From a checkpoint of a small self-supervised image encoder.
Model: moe expert_choice, patch size [2, 2].
Data: 203450 training examples, 11.4 epochs.
Rows from block 2, named by matrix and row number. Rows with one number belong to one attention dimension. Each number is 128 + 24 x the weight over the matrix's rms, rounded and kept within 0 to 255. All counts start at 0. Numbers have three digits each.
# q: attention query, key and value (stacked) (model.blocks.2.attn.qkv.weight, 576x192, the q third), inputs 128-191
# k: attention query, key and value (stacked) (model.blocks.2.attn.qkv.weight, 576x192, the k third), inputs 128-191
q.1:133149115118114122131117111124135140126134149133137183081131152136119093150153122128143114127130146131094138140124141078129117111156111132129135125151110150138117128097112144103110119127102161
q.2:120158115104100116153107131098130143128083133118131199118122130139126135115117107139164106110143168125099129138129122103170128131143101185137119113115113151163147140117132094120136174161091154
q.3:120098118114164123109130124140132115137145105129136062156129104129135117130121162082120126113136121122154095104139089148121129176114136102099113129143142137106111125132128137153144133111150087
q.4:126132131153149114146153157148127157145146146125136130086132140112125112125142094108110142127144108145119130152104160122120135091112133118129128151154133142127106141143117150111132100148120127
q.5:110127117133160138174140122154137160154148148139137130080122120124124123147148124123117153133148114113109126119129158103122121104108130115118158152169156093122101157161121168126080108124107122
q.6:129107134128148117119144130114110130157124134135149078141133127154150137107099130113113152152128151125186121124116124123131125147094139132103100130137137144082152175167120092159142123107129117
q.7:093123142130103144131110076086122125161107116135131132121119137172113103128129154160140105132111185103132130132132142094126129135151154149120116133114165121129167119139143116136137138126113148
q.8:130100123136149124106135100122125119150137093135116074172128091122139154109098160082123134117149120119162110103137089159131129170096151096111116126125134106116134142153134145135130128109148106
q.9:109159156144101132155140130134137150127111170126132158088146156113119147130121085147109125149125123160108170143115169107129147070119142140144124160093146130144144135138135096132144105149099138
q.10:143093104113129141091144147138105132146143098134121088160109081131111131121149132101137132122126086121138088111129075135129116152139131096094134099146118146135091102099129175138099146112139099
q.11:132112123108117128123121107107118107112118106120102122181132110146150157107094150132131118126128137114123118125135086142120137167152137128122121107087107114121152115127149110117123131129130143
q.12:113116117138143153125080113107117117123093099136132117183133100139143133136123199156136108116110145121138093116147096134109100176154137157112122113150140084112137092127163159114120135099124154
q.13:122131083114125117146157153134143152142170125126141106128112106127127119112137094087109145179175116139154118111131123155134131144090097136106115113159118152104119165144106125138117160130122122
q.14:114089100106128134137097116116114103110126104131111129193116109115144146122113152144103112110110128115116098140141082126101128171134145131114128116118136095141121109127158133126096140113098147
q.15:132099122117120140115132112108116109125118091138126097158116109147121135123124161149122122136126151138148099126130092134101142178126150132116104115116147117117149128139142124138126152122113114
q.16:108123152138135135172121086129164143150136115102100083090142113113115170147161125124122129117154122131101142104118153141126097100160167092135161163086134087133083140124143161117088084119112124
q.17:144117125121115134095149090082144112149154115147138116148097124143137083122134132136129113136126142130153104127152100141117130167147150124104097120115149139096144115107107128136123144099104120
q.18:117150143146108098120158154130139155121158174099150146084120168135113117117137057115141136136158118136136166138123155124145155064110122103153154152095094158124146150132118110137135128137149133
q.19:131108112132141139126110129121124102108117081149129091192143077113128122120118180125124124111146133106130075102172075136102117179126133128115135090149126090120130108121127160126114153116124128
q.20:131112127125134132108128132152144134126134119139128119163134092119135136122137128120130109135159120103119097118150083173106130139111126117124149114144105125134111114112120156134122154140125131
q.21:123105124133148131100139104135122108156120097160157076143113115161140111128122161122133144147153139102170079090154112127102128149099133108091127123154134115107150114137107165120133159111129120
q.22:142119116117171130168131134132135116148157114109130110133131113099131111149137154136112155106117124145160110132108145133114130142131150132105126140149183143116131117141136121144131125137121095
q.23:111125145136120120115121129108120145153083143122139120111142127161118200127131104131144157148142157121121139112138148080167140105102129118159132124111107112140159147165137123119125130111141156
q.24:130121152133099134137114145123101131111094124117132147143132135138113147135119113168102123130079141126129151156116136112114132128150150139142120121077160121139133105132148097144140123126142118
q.25:125118140134142116154129140137133121131124130110131056149144141123141148101103140115109124136154133155164106126120128155113145164077177133121116142140136119095125131156132116162166110136142103
q.26:153123122154134148130097128122141124093161110125143134151129111127110077150153175160113125107104137133119092137141128135083124137163170116108124132175158085095106109096126178119105113116110124
q.27:133153143097109122160120095116160120139165147106132157127135134117121102128135120168105099112175115122117164149132131138148127138168128136137109135088169135146095130111144093149127123143096102
q.28:108135150131108135128112117128152137109153163132144162109131141152134138137129108126136125131156156117097154131154143110118139086106121121154144128140093103118143150138116091124108127145116165
q.29:133113162131127133112108089130176108113131149128122076127134137133151151123115134096138122104147127111131133100137112163117124127107130091128133145114086111093113134135130144153151118117167137
q.30:120122121119110134140103122096133116125125104114107154168118127127143141109094124114120112132110148115131128154133104130123134146124123148138102103098120095140158147124156071115133156144116142
q.31:131153151125101115138112113128130139104119156109128167094138145135118135137154118132158111134138118130101151123120148129151122098143129105147145140107092124112093135129110124118118121129162129
q.32:138136148123085135127124119157105200176125146113131114116151134109100155149124125135133157128162126146124119117129127125117126155171163131119155128097143124124118117121129186148136098096108111
q.33:113122117179119156138111103066176099110146086131175116120131123108157057110176137145205090116153106113137140153153107175185139138059076147148142110090144186119146144113111120167141153211134074
q.34:144129067087180112124114159168073119133164148125119169131130117178136144158164124121094099143164128130151082125082139086167135094147156107090125134192048092120079151144129095099162129076159124
q.35:169131168130169097117109130181069168171135133118101122127178090117073186140092155104076142137179135150196146066181104085151136162147201121110151115154157078165125141148122122157101114133143106
q.36:108141113104099086152138134122110120168072115089117056111130160095114124129140144085126133176152164169120129197145146119114126120165169110113178140079143122104089153147165160133142137073144093
q.37:090139114094135155212104125141171097129127156188112173135103148107184118118109129145042111148106090123094094168084106133116142129083119191147053111119098156074152102153149111101137156122123181
q.38:102104133088139115140143104146104105137116124196099109128146140134155140120120105105049106162078090122180139126168121110096105107128166150117039156117177122145162081130146089131112148102092126
q.39:119132082150114095166127162109124108167097110112156084111116134154111117142188164109189147140138160171077096163153153117090139117183207110111155136128145105116069154119142171097114142125086118
q.40:140161139137168142174086122182135123173107131201098141123137121117150162135121156061073082089100108118137117115157123058138130104140188147145064132130174120119084074104139134135123166105113165
q.41:134070125126117092098134149132075156167106125090170072144108115179093148170148113190107155211175122150163141113143104143088148154175164133101154122116144098124172147137091117121139120082119123
q.42:136127135115163138074125118104137103080132141118110162126133123123152150098107099153109106154135101099178118102102115139165125103060080108120135134149098137128184138141136099152121139127134125
q.43:110120085133125133093102113158119133161166101171123146114167122131129115127136104038123117124148059092167147124175101121152152099078142094127085124105104152101113103140119113145139168120146143
q.44:142145078140143127125109159128129108095129130135135181108144135146143101172178127143179118124137080111127064118078140118205142098096113130118116102178040150099085144122130164103155122115150123
q.45:184109116110181156104115175118103116099169145119147173160101110144125145165166114183162104164089083102107123087063105104148148133127085144168133111157117163118141102119109098082193154114123149
q.46:112108124116148178119116070116113140137178059110180156174176105133140124122106147130145095108140133042117134130153071112072084149168092128128148126097156121127157125156174100191114135163050128
q.47:084121110074100119142147112129132126106134118083121134125111147106182151091081126132098161180145166118120109180066135126089132118097095087109154156123091155139146168158163115153136121131117130
q.48:088117092128097108145130139134172128095112139149093127111106138142159120116149128103095151128127144149140088149145155152110152089102152156102075133156119101116133124137122159100099147114116158
q.49:192157133169196112168082171164110129171124120167115163116193111114085160158139167089151101093145098131109143099169121070178132145169201110148110119148132116135040106100097149123139135118105129
q.50:129121212134095142180104112136160093184064118155140118129176125079132112138089134162104101147151084157116190161180118135150126159129159176155097092056127122068135104144120144156119102127131123
q.51:096120061102119162093121134074133121065162101102151147136124145134147091146146136131185146128136126097098093148083135176138139109082074103128111137151086154142147142116117111093165152147144112
q.52:045116073103121123167128117101139119130126109111156101117079140096151113090140107113066141155172120116155135166131091186131160124057141151120137116095132144119194166164154089133128197177154161
q.53:110127107120161191140115086145141119144153111158131151153152102103165138148091159094134106076097123063075125134134102107075095162143104144154072141133156134106117068124152126174121125152077151
q.54:142144108115154144107107123109123095096122161177102130113103162154176127108141109108150089125087097115172139089130136133185106092073108126145101148140130145119121135119140133083151173090155148
q.55:130133077143117147120153132116173168081191130097137166136116111110131120121128133130162183083154154098097063125097122159107152131114133120101144133190089133107150140145112128135101107185137108
q.56:079087147077110111125149096130105104163061102091143077156127138078149144120064101165063138223190126140150161174149107182132150153080122144141141104038128154113184169165153095156153135079140107
q.57:173108175138136145111120139101143134141163116123163113140146107125092127151128131162156138140093124130090170130134123099113112156188096119158142114104175136158121074096118111150150097139059101
q.58:076124092132109117180128135127163119127122138161100124117115127093164123105115139084111172095097178134074117171121158110072135094126157131122068175131170123132107098122156148125094158173077165
q.59:060130050069088126058172100143079162118166134116106091131149146143133141130116106050134175142127163095136121159119130098058130098160116054096117176101125139158138121125164119142157135088095123
q.60:140104147132151134142125138101113121124138106110136097136100099151129124125150138143150093134145139146145169126158130174137111153137136159158114109162142095157116140123130107116141165138185156
q.61:233148195172107143119131124122165188097145125095120179163151103099065154124122121132153136120173066127151117093135113146171140178138112158167181078130128154134132125115095158150142112152148098
q.62:121130101102086110090157166106126121132105132111144080128110140130106085163145103137163160181136151160095142166123142152098161111139122104137134135117129166138130130111100144057168128088155102
q.63:102131102092114102143136115125117124104112146120098106115094160157147160115142133144084131157148151147112064147097153107095119119165153131098164149160096105134121150153158167101127133083126138
q.64:119118118117131124091117122112137108078146107156121121136138122112142147095123156108131144138125133108142090129148124105078098135123138153136139110141127131165138108109119138116115154157112133
q.65:156110106116128117164158135089127129103141130115149139130089126110120103119143131120152153111098140133123163154141151158149125139114122140126108127147146150149145141111118119104148144155147131
q.66:121092119141113139098111126085117121104140096150149142155136113118118119134128180148136146158109140103156120127177116089084114174130121163130116080157169132146164141131117128121145184144116131
q.67:111097104098133140131113101095129121085157109161128152163127103107130104126121185107130123129107140111132095135148096108083095180147136161133091106136157125149151121115138150147099182137138146
q.68:116102122136157134101120122103121136121121086136156116143144110093134121143101165142122137166140139115145114122165096101092130153145132157125140105148153132150151146132123136127123172153095140
q.69:101119139130151136134163146175140126165103149116115113120142135167112147109124096148102131147143101153130099114086131120111159105114117100128119134137137134128106120119143111118111095105117104
q.70:129116140173150122111146157127117128144103095101163098127132132114111168131147125154139152163151119138151132137153134100130158127140151135121137132165159145133172124124120112109148145135100118
q.71:132132150133156114116141138105147105124130130126131108118108114098161159130116131127157120147142100121149138118131141128113117128112145147140142126124145132156158137119126118111128141134135110
q.72:156155138117094130125113112115159122141142141122125120106126132131136134112111104132130136133104128162118129128103147152150127126115139108156156149120103066097112162157119087108120131102147155
q.73:102140115138156122120110126131131120126108121136123137129154137092146125131085131135119133126145120129138142105157121101125143125111132146121135135137147144132155139136117150133127152145155128
q.74:135139118142097118094122121093089163087153115138139148131127126127122101138144150091144125114114152105127144166160134138142087154133105133124112109115129145105154132134117140160151154186123152
q.75:134116136162124130120153155177117116124103136096135136131150145157135146151130090151110152143152122127118113117119125123149177119118107132127125127178135135141123114128129121100127099105153119
q.76:142166130139113107134160158161117129165149155100127144113111146131129119130148097133141146089142130149120168128096161147184163096097113088116145148128120126134115118141119092130163098138149108
q.77:121099119152135136117125125070110140106099095158145097131109121111126118121152159118133130148128146144165139165171129121077122152129154189115094129123160174145185140120137161127119164149141151
q.78:153127134165159121145128136126138132154119118103175128119125121138105139147152123142148128160151120145126142146125142122159144129126109135100170148145150142126143127122105094084142142137118120
q.79:153104156126133125146132121096119134148140124120132099125137124132094143117150152103128124126111135119127110142128114138100110140156143131113097121129139150122136118096142124165130123131119121
q.80:120161149112134131104117096124113144144122105109138138127143135118131152147111111140130131117165127112118122113127123131177121128127129111134148129097140106129124129160124093109125120115117134
q.81:145135118134091125116131138142138154118158136128132129138143141117126127133112122123118133146124140145136104139116125128137154128118121121128133144138144086101106134156122105112152132126148157
q.82:127118141129133118148151150131117121132085130124122104122102111128121137128146102150154118102135115145136157096121132145148146135132135138148129143133110148130106142126121140135110103114141089
q.83:146108140159104117139136126136112126134096132115129124145123134153109143148147112164128142132109150155132114156128148122142159127131132136120133131166131129121126130136124108119125131119157144
q.84:111153142102127133141131100153125124116105138142078125135112123136154132114126118119135111085128111121092117142101121165141084118152114113133095133071084118127074103130150155171092089104133099
q.85:133125135164108139131138129127128130073116116109113120141129110135131149133149124127147130124140115114105116122137133150146097136141126142135137130138127120160131116106124119120113124130130138
q.86:144127152106141117131113112099110100153125135130151130128118142139119126132143139162119129149129140144152151135127138127156151139151125140113133144123145153104158149117133099112138135121169132
q.87:124127113131136118108156148133124119137135121120122147130096113180116155108156122122106109140133132122110093126121119141110138121155119100146118124116121145130124106111142136126116106119099120
q.88:103137127106162143150138135181120123169089136095124140126131117145136144143137096150112108092157084122099133108109121150162143108141123091123153151083118131129090134152134114138121080115103098
q.89:180131131161094137146116122125145143113158143145106112131135125143116115127137112130126122122081136151126104143107142158129129119136121099156121139150102080095065132126134122134148117083117177
q.90:157139133124125129159157132134135123161141156115145128120097153142116110130154098147125127123134146150138149115064148175149147112145128115138123134128121139101095135135133109144135097106145127
q.91:151100114154121110133139140111097132128103121104164124112134145116128139142148141130128136166139121139139132147150141107125150128129129135116161107155175144136159138131127132086151136167108128
q.92:140140129103133124116132122160139124149145143126125144127129124167109120124138095130097120139125099127120105116082132137120144093156119085136140129125122110091090122150139119146126102080118108
q.93:129105126114115126111149133073150137095161119147111108122099128138114102083150162100119138153107153112146087155144135128062086137129144157128076128122122142131156106109125136149127160142136149
q.94:158106124124109156134151126128140138134143148110133117121112140170108105138148114160105128131104126127145124163071142156137110129137134127129105134137124150088100117120142106126135111086103113
q.95:110138135118162141145104130124108111143059114113123139122083113097150129137130117150156095117144105140115150112129125137153138108138135117136164135100112144138136142148117135121086125130128087
q.96:083136104114159103174107140131147122158147112161121135105128128132149123134155164131109121163175178162133130125132116132149164141139175148082127134113105153128157172141137111120129145139108107
q.97:168121156107126113162135165151150088185138132188131087140177121113135143120141127123124132153120126092220135147142134123137110132131171169119163127155100117115150080100131095156138098110094124
q.98:126130085113139111165118137110155109182119098176133110138177113127106130155172159148164123127176178131137085097154115112146140139148162117107142121118149134142115116123140128178114111129054120
k.1:118154148123124142104128145103153044116125142119121118168159107143133156105112155124139130105117130135113116135140132147117119122113106174153095138155107104102149126087104131111136102132148120
k.2:159154140142117125132134140145178107157170146147126141130136124110136127123116113146137124106096139138105163158143147181100090138130125159127108128140142109149132116093110104131143126139180146
k.3:142122136155117124130145111148106177132123096133158128081111139124101101145118117122120156141166121115134123123138106116150192136165153083101152129104130176143117106144107161154151156117077111
k.4:117116140113148117127121157099106069104112141113122106168130100135127163124136130106109116124124119159107114118124138142132133114108108137151101098143129145080111165129122158099108092140145119
k.5:111135099163112124151133181108132123069103123116122101157136113155135175090148144098135118134131138166099117124135140149134159114112120122138084117165110134116089123124121153087149128152139120
k.6:141125106098132126110159133138087151125153118094143140130090147125142138156160107131149125154120105143134156163129145133086112100176169103124166172145128162079106112159152145152110135092121129
k.7:141145119144141125128133153135188105141171139096127158118133120154128115139138105150153095120105124164152155140124142129109122110147169144141134168183120123101131100098129092140127099129142113
k.8:126123107139132101135130099145099193132107081135141120071102147135117097146143145131125149153176147126151121129142112118130182128157147074106166131120144158173121122162116145140145165109098114
k.9:113121110090144145142131144106134082104129153107107125183119116142129158108135130124107122142094117165114123142123134137116062130105125141141115122143135095100109168123143124099101118131168144
k.10:134120137140106123113146113150112190140120098153131123098107143106101129137092129132135154129158138080128146126127092106137199134138132097110141130088120161174138093124124139150145159129083114
k.11:134115112111112126133116080158116188166145114133131177080110136111131083140135123142140115134124131104173129129135114115122100143119134107104155137117150107162139113116125106153126161122131148
k.12:135142094141132148123101108184140192181149122121133140056131156114115113167112153133161128123108120098165135123120111097138136116150163142125140144145133119167109073111110112186145153114116138
k.13:104125128134125112137159121129085164111071115130115101119128128127138141134120095129090129154143141122103141151138122154136203120160106112102127154107135175118127120146149174119120157108113114
k.14:148119098149125153133097107174137205163122115140118144072103164105115116149132125131158122133117125101167145134121115097130147136129154127121149134118138141187135104105135123161147178134105135
k.15:129119124130124111133130093167127183154135117113143151089122156121131094140122105145151130141113138127164126131119110103128148141141149138095145141136140153157127100123116123162124162113130137
k.16:136100064136138095152103154095128156111097139122122105122129091139115119100139129086144170091143129133139082110152112112177116123067085115142116089149123105126106156120091147095169147135146103
k.17:103127116141113127118143108146143170137132144113130162082139135124126096141113104147160132110155144104161142109128131111142182128136139119111129176129130158136147122123121127160148130096128121
k.18:105121151097135128114148158100114061070114148140118117178136108148146158101149125118113129145122145161090105155151127169117084111115108115140091128135112109082141171148150140073117091109141120
k.19:134122112145115138151114118152131171174116121125138142085112159110117106163120116133154125116136131120158128102105103100144183118134150118110138127115132144167120077118122139152155170126099138
k.20:136121130159090137128138094138122173134129127153134119081132131147128120142122112130126144123146131115129115132143115108152177118149129108092141133104126142158139093131122127144147165116088132
k.21:104117126135105112121147122145128149110105107118124109079135129139112118159119123144137129138163125132121126110126122115140219117162149118105111166125119157126143094128105165129133140118117115
k.22:142130111142114132150120133134150128143122121093161112128141134092127108134121096109130100120149148136102134145105126123120152131137124147134125132127132155138106114148110135155132134158120141
k.23:115140125139141110120144162125118116094115109134109119150107122131105146106168159124116136158123129169102153152141153143103105123157138104143138119147114097101097154121149125086110124103178121
k.24:146139133113132133107109122163153149155147128114111154126108142109125132129142105129137119132082135146132137133106144108117081130132143118124174146129151110141124126122153089163103129128116146
k.25:135110093121137106140142150150086148158137132090127118083126132116136108163157111100120102143124070143141098144103145104140105094126161126116149163152136175086117133160162157169105139093099123
k.26:116124098173110120128098120128149135147131154096132128083156146122120107157126127127178105081114105110152093092099120079153165107120115143126103147124131165133128081094087138156120107149095117
k.27:162132120143136127145121124115164131164165143116129140154156128128143099115119074123139123092138139149135138134135129149154097121086116143177139109132139128160130137127107086139163155152134126
k.28:116155114151126121131143134089115109091150150142121131146151136177142134114154147143127119110102104147115099134152145157113082109125133133129097127135099088088124122123147128069149112105146153
k.29:128136104134131121132137109124087154133162138151111138097124133156122108134140143118135162101122086114143077137146119109153080114104143102100109137131111106126133130139133136102156139086098144
k.30:134124105113130140148101092173111174132152109139144170085101151114126092153124143131144106136107133107152141150129112131116091134124144127090147137113149112140136111148154100160114153113127148
k.31:136136148108133123116132144098097075083147144144122123170160108140128155105125149116144143092131132127116096135150129125145084134105093150127096114137105102114118138116107139093147107124161122
k.32:118113141166089140162128133102122157106127062165135080135105129136108123142170114134100152132115136152145128131142107128136137138168171091157135124115120135138119127179170137125143148063128110
k.33:134100147122154175168124099091155129150131128099152134150145097094146086096126142138187106119170133137108146130149103141153113165103107212123153113139152148098150166120092143136128109155096125
k.34:120160083078115098133142173170100128115140202112108160101116147185155144143153133180110134140156147147146060152069174108129201067115152112098129180152132117087105099113153125114116104065144117
k.35:111133126129150120094079108147145133179086093156140117126131104116103143164089158147089158150182178149110123090159100117115196173120171144132151072154135121164121133162123138114109174126151143
k.36:126142151089113096172132109115117115145148095089138077049110194128143111140124114137122122177132118135194135158112164136160094085142173080129185153122143130105126150148165110145157151086120084
k.37:139130140093135172145141107129103136092164159177068177168140171112174181075103119153110078116084085121125128152084119094162079127108118168173081134089128121132150104121175089165137122132164135
k.38:114106134094165144079135089160113138158114135169106096186190133084146149120077131096138123140148119124156142141133150097067093113107111177131081151132155095166132100115158091121119120140149156
k.39:116136104157134113145133145104125139136135092068180093058120145129153135129134134115169118145184145129128114125119177140115118094132139103120189165136158152114103118085111145143147137159061070
k.40:139157131150111181181076084136114122151107131186058102154137152120163214137107147113126073124113142117142097116157163091150100119121166161175107167108157132139114064119146142130117151110172126
k.41:095132099093157099088131154151126179147121114116181121157126097127111111153108129125096194161176157110112119144103062151090181132112134120058163097143125154117143122183116100134150151139119118
k.42:148135141061147142064141130153127127151130184137105176120146127106134116123103125154122108119115098123112127132106105121109146129119082166120109128116123124135161148123139120100099114114128150
k.43:108126096119068154162123113124094187116104150151081105156167119166169166110113170116097137139148100142148132139150123097084178128086177171102087183178113119096117131141106131083100117123130171
k.44:161133091091090113149165167107125120105133183127111162072091147144146137139167127165118124128095091149147094128101159131166149078140158160155123152139130150093152090100129157140138084088103114
k.45:174127114159133156130119169151089137128143160117141174219113107143148131154169106171163099124114094085143082125066080109130161146121095154097133082136098124089143086104121129111144088140150160
k.46:105107147146139181137116083113142150139110128124148130239131116115119122119140119137170129144165165113089162148103090115088112166143132174141112127102147137133093162180159126130120129134116175
k.47:121138165053137128122174135145082120102137136098090164114119175152130117119136100149100145139115117121151171162080140129126143119169094081125101149104126100129155163137189098120143101093119133
k.48:109127111105144096112185145135123129092155158104084144086149146104155158089113125090111163100116112139138134114154188123108145092101105109096115159158138150165136117071094117126123137175100131
k.49:150149100176110130164073126122137105161090115148134099075131121162146164171115183143134093138166129121121064107161163092150161116103184151136154112166147139106097087093085153131141137146119103
k.50:125118143098142180136074076074154134128138056150161141166164121115135141108065150122125122139115133111095151142190090133148113156107174163154131100117145159149146136147124096190165193140160116
k.51:123107108130091141147178185128094136123106193098125161133112150168154101113184114137137147108117089123149143152085151132123160127125099140092098140144077109114130149105125140113121062132123162
k.52:109132152078147144160128107112100187146125144112073124122129135096148157088076140150099131142161156133133150123099117149164127161108114167138128113084147136112161173183152101108124125139122140
k.53:097131139190119183169118094104123116121123110151121152237137136111118159123134126091177116122114164114089164121137119119117099166141139140178080145112140115152105119143149120134144129128155176
k.54:157154120108077123133132122133124105150151207136094120145128163126149138115129113131141125112076107124189121135118178109148112120086125153104093171132133126086124128077131129102123104087159149
k.55:120109122151119110135136182119136142110098114106110139084079094122103147134153128135114137111134126166054135117095135150145158137176128126159117125115108134140120139149136147128110100146102129
k.56:091103169038141131125127089129093148142126085138138120176125134127129117109081106142106149178155124124149190155120057167156131180100138138104129091116091117126198185210175045123158176099167142
k.57:134096132170149176104082121125135119152115081141188106173144098143113089173139143134169089137146126096100135136108067132081100138150118124118141087145116132110119090125104163168132112142095130
k.58:104137132179134112138146134128121108119130107133108104085143163108152180100115134112155116130119133129124154124143197104134087084162096098155104197110130127173125104062125118130130122178104115
k.59:069126116152064103144174145140077145120123136145100088129123174177110109120189089101114171151117112132192172148107160111068127100176158066095120187140096096115105135116183114087115081063128168
k.60:145147114130171098134125121130152137119140135108157135177135084109128103119102144113138140104175161111110115105141142158137143149054099127104140082170128138130107153143085124131126175193162119
k.61:178119139168123157144090114106145156156104100149142130125108059132080128156137132161099123131124109151101100097117042123172160182151152164166169015121132143116107152172118166143137142097114133
k.62:125138113115103094130165173139110157137117109094141091060116131169130110156157107127106152122127083110200134135102135153141152101131155088083168123174089129106137105102112148138155104120108093
k.63:116143148093119083125140149126115099108159141115099111087086180129138138108150094156109132158126135140159123124060181101148088101160119075158146178079138133121116145139179131138124127069118104
k.64:123108152100128165142142141144157108122125089127139143121097117125142151093121131146124102146119138121148143199118118118096112119106143156158138146105127098125150137107143113146128133148150112
k.65:141147098154116102134122163122117137097150164126112124115111102124128121125139098141118132134125120136152160076148142143154144107129140151146133125179131094133132111132108133128138109110145133
k.66:101116120100108173107107121153161117134091080122145144118113146098158137149090165148141107171117123107134154159129106102037090113130145145166141125135141112123128143084133116114100161146091128
k.67:120135135121113192133111106141170100136074097115124148124136158103153154131105148117146113141118138098137137160137151104051081142120142153153109173097134115097118118073139130129102132156102094
k.68:113133154104127171121095124165143121121112103116120165112119126107133160126116157124110103150107125094129124186129095097034109113120124134170125135115139106118140117084131127129108144148107119
k.69:128111105136095134168134136147111127107134114117110124102129130135137109132174124147117126110174148173110150168165139144129115116141128136142115149108145143123130121099142157131131134095148114
k.70:125127128114101116114109147152115155102143108140133126090100115126124133134141133147119098135121124144143135144148098138099112092157148132152145119146126095125130121112123130109109147122134152
k.71:139127127138093112136138176142138147099153115136119122077113129124127130112167097153117122135128137155148141143134143122094132098139145125152126135166123125105139124127120133108128117101152123
k.72:132114111165145086140134179122100137118123141102140128113127104146100074147163108150128122106145134126108132121122139154179174116139135117109135120131119155129120162167102138093129094145138140
k.73:141124139104139143105123125145141137137137118157124133137110134124135151109117127131127130133133139121140136127137126108066128122126113143137107141125158136116157120096121119159141170106133086
k.74:134131116129158140101108094087125132101104151124142109177133121123112128133088136090161150151084072102109123099080123129121110163114134091115146098132139115146113122147136108111111111120082157
k.75:139137092119090108134143112112137141127136129119124151126109134118131116178169136168145114104139149175127151112132127143139124104141118124133152134142096137130111120125121135099131124125143123
k.76:143129100145105093129155131094091160115166174126136120140137099155117099134155102107120144116124106154132122099141140145206157122130121099100143111170125128153124109155114135126141119089126154
k.77:107140119123136163121101143161142150107110125144092129094101129115150157128148131148113118169133170136168137120149136098070105125135145155170118128149149114117128145114132136125110134119172111
k.78:127145120139114085111116170139115147092168125151118161117104113134113115142151129133119126146128102130148139093151113133130164091131140138144141113175113108128129109116113124097140141107126166
k.79:111133121134135117153131111144109142107131129149115078119136121125138161122120139124082123145141139131135099150179127136105105151132145141139112134137141145114134122136146127130114134132099144
k.80:123139111134118129111120119126122143105128133127157150107146128139108109133127120137141129150130081117101094139100108117084146083130140096096147133110115124117108094108097125118114108132080141
k.81:137119137120161106140104135123104113118098116129123106149138110120131102141120151105131135117156130107126120118129138137162135164137131119124131117132106135127127164137100127126128133124117142
k.82:144144105126118120133121155151132155125157148131111142100125132136125147133148110161121122129103143143126110089125144129152116096155137134121122135147123112136109118148136135139110110129153105
k.83:109140115138127118127119118137110126136121137131128127123092131115134120161132128147137132114140139138123120064110118144158123123132122131134131130139112122136134138123114146094115121149130132
k.84:153135145121156152153146064130130103148130160111110119145146160150135138096110138101132155094098139140123087147085167107148089156111126110102106158082132142123118113116173131156121111143119094
k.85:132137133109130116115153140113126111114128125116130166106078112109132143147127129157140134140115113152112116139073126153146121102136144126162140121144087098132118142132126140098095121147151148
k.86:135141123177101103136116141141123130095151147140128122135130129130137109123178135145137121128160146125126145073181131133112149102129114121123134135169141165118116113121106160099128114127104113
k.87:133146170119127142142128104098147104165106116130137132164151144132107150151126140142129131110111096111125134155106106146177121142114132140127157134083116104142102149138145115149131123138126153
k.88:161145141116143136124146087132116109157157153131121154129145167167111139124122148123133131113108119102122075120103135099141123106128097086079137126103114126131113093100146126143140111125112121
k.89:107118107148170091147122144104101112129108144104143104113132111134108087178132123149134140120146119152105136107112132158190147143146135132113124131118107141147125150194139123093133110148145155
k.90:120143106167084094158113120102106142111150158129113103116162133153130101143187113110139142112133126145141131085141159136187152132136128116082118121156117153118104115153122142118146125108102141
k.91:127154120122114111094111166134121161097151105147111146103105114122133115137152131134104118154125125129131171104146108138097138090154133128146156119172140111134127146142126127105128132117133156
k.92:124127162154106098166125136109122113134102125112130112154161136140105090151156132118129131118137117115102144163142142155187134160120121130092113127094124143127124129145143131140158119139108148
k.93:113104147145129133151132134088145118130113112108108061122122089099127123114151135139125131123130125147147136157149143140157107176113151172174123141111134132117119185148146119132131136129127142
k.94:134146098134100122172130113105106136085144134112138110127155137136115098132184146127136138114127122154116135157144145119143105142144145125109127138125120164111095152165156131088160124112095162
k.95:165161136110137110112128137195104145112155137121115208102107151162136139097140099128110121130112132121142119102120129104080141095139125125125120138155134115109120114103129127142122118105172103
k.96:118130095115132086179127121141140123139169143124130133056152172123126127120118189098109109140147174154138123102176143138116144133120147149126121063095115126116135180156145111118106118122106092
k.97:136151126059141151121103131107161143158113123160142136107111145149123172127150100141140123138121158126206082103135134102098133089108164160146136186124138166157157083116140104125177122130123103
k.98:130135111124121103188073118129146104158125101175149124114178135102129129160139182170143135122153192128123148098163134124125098166134209149108132088140136153111125119137130138138122132120073117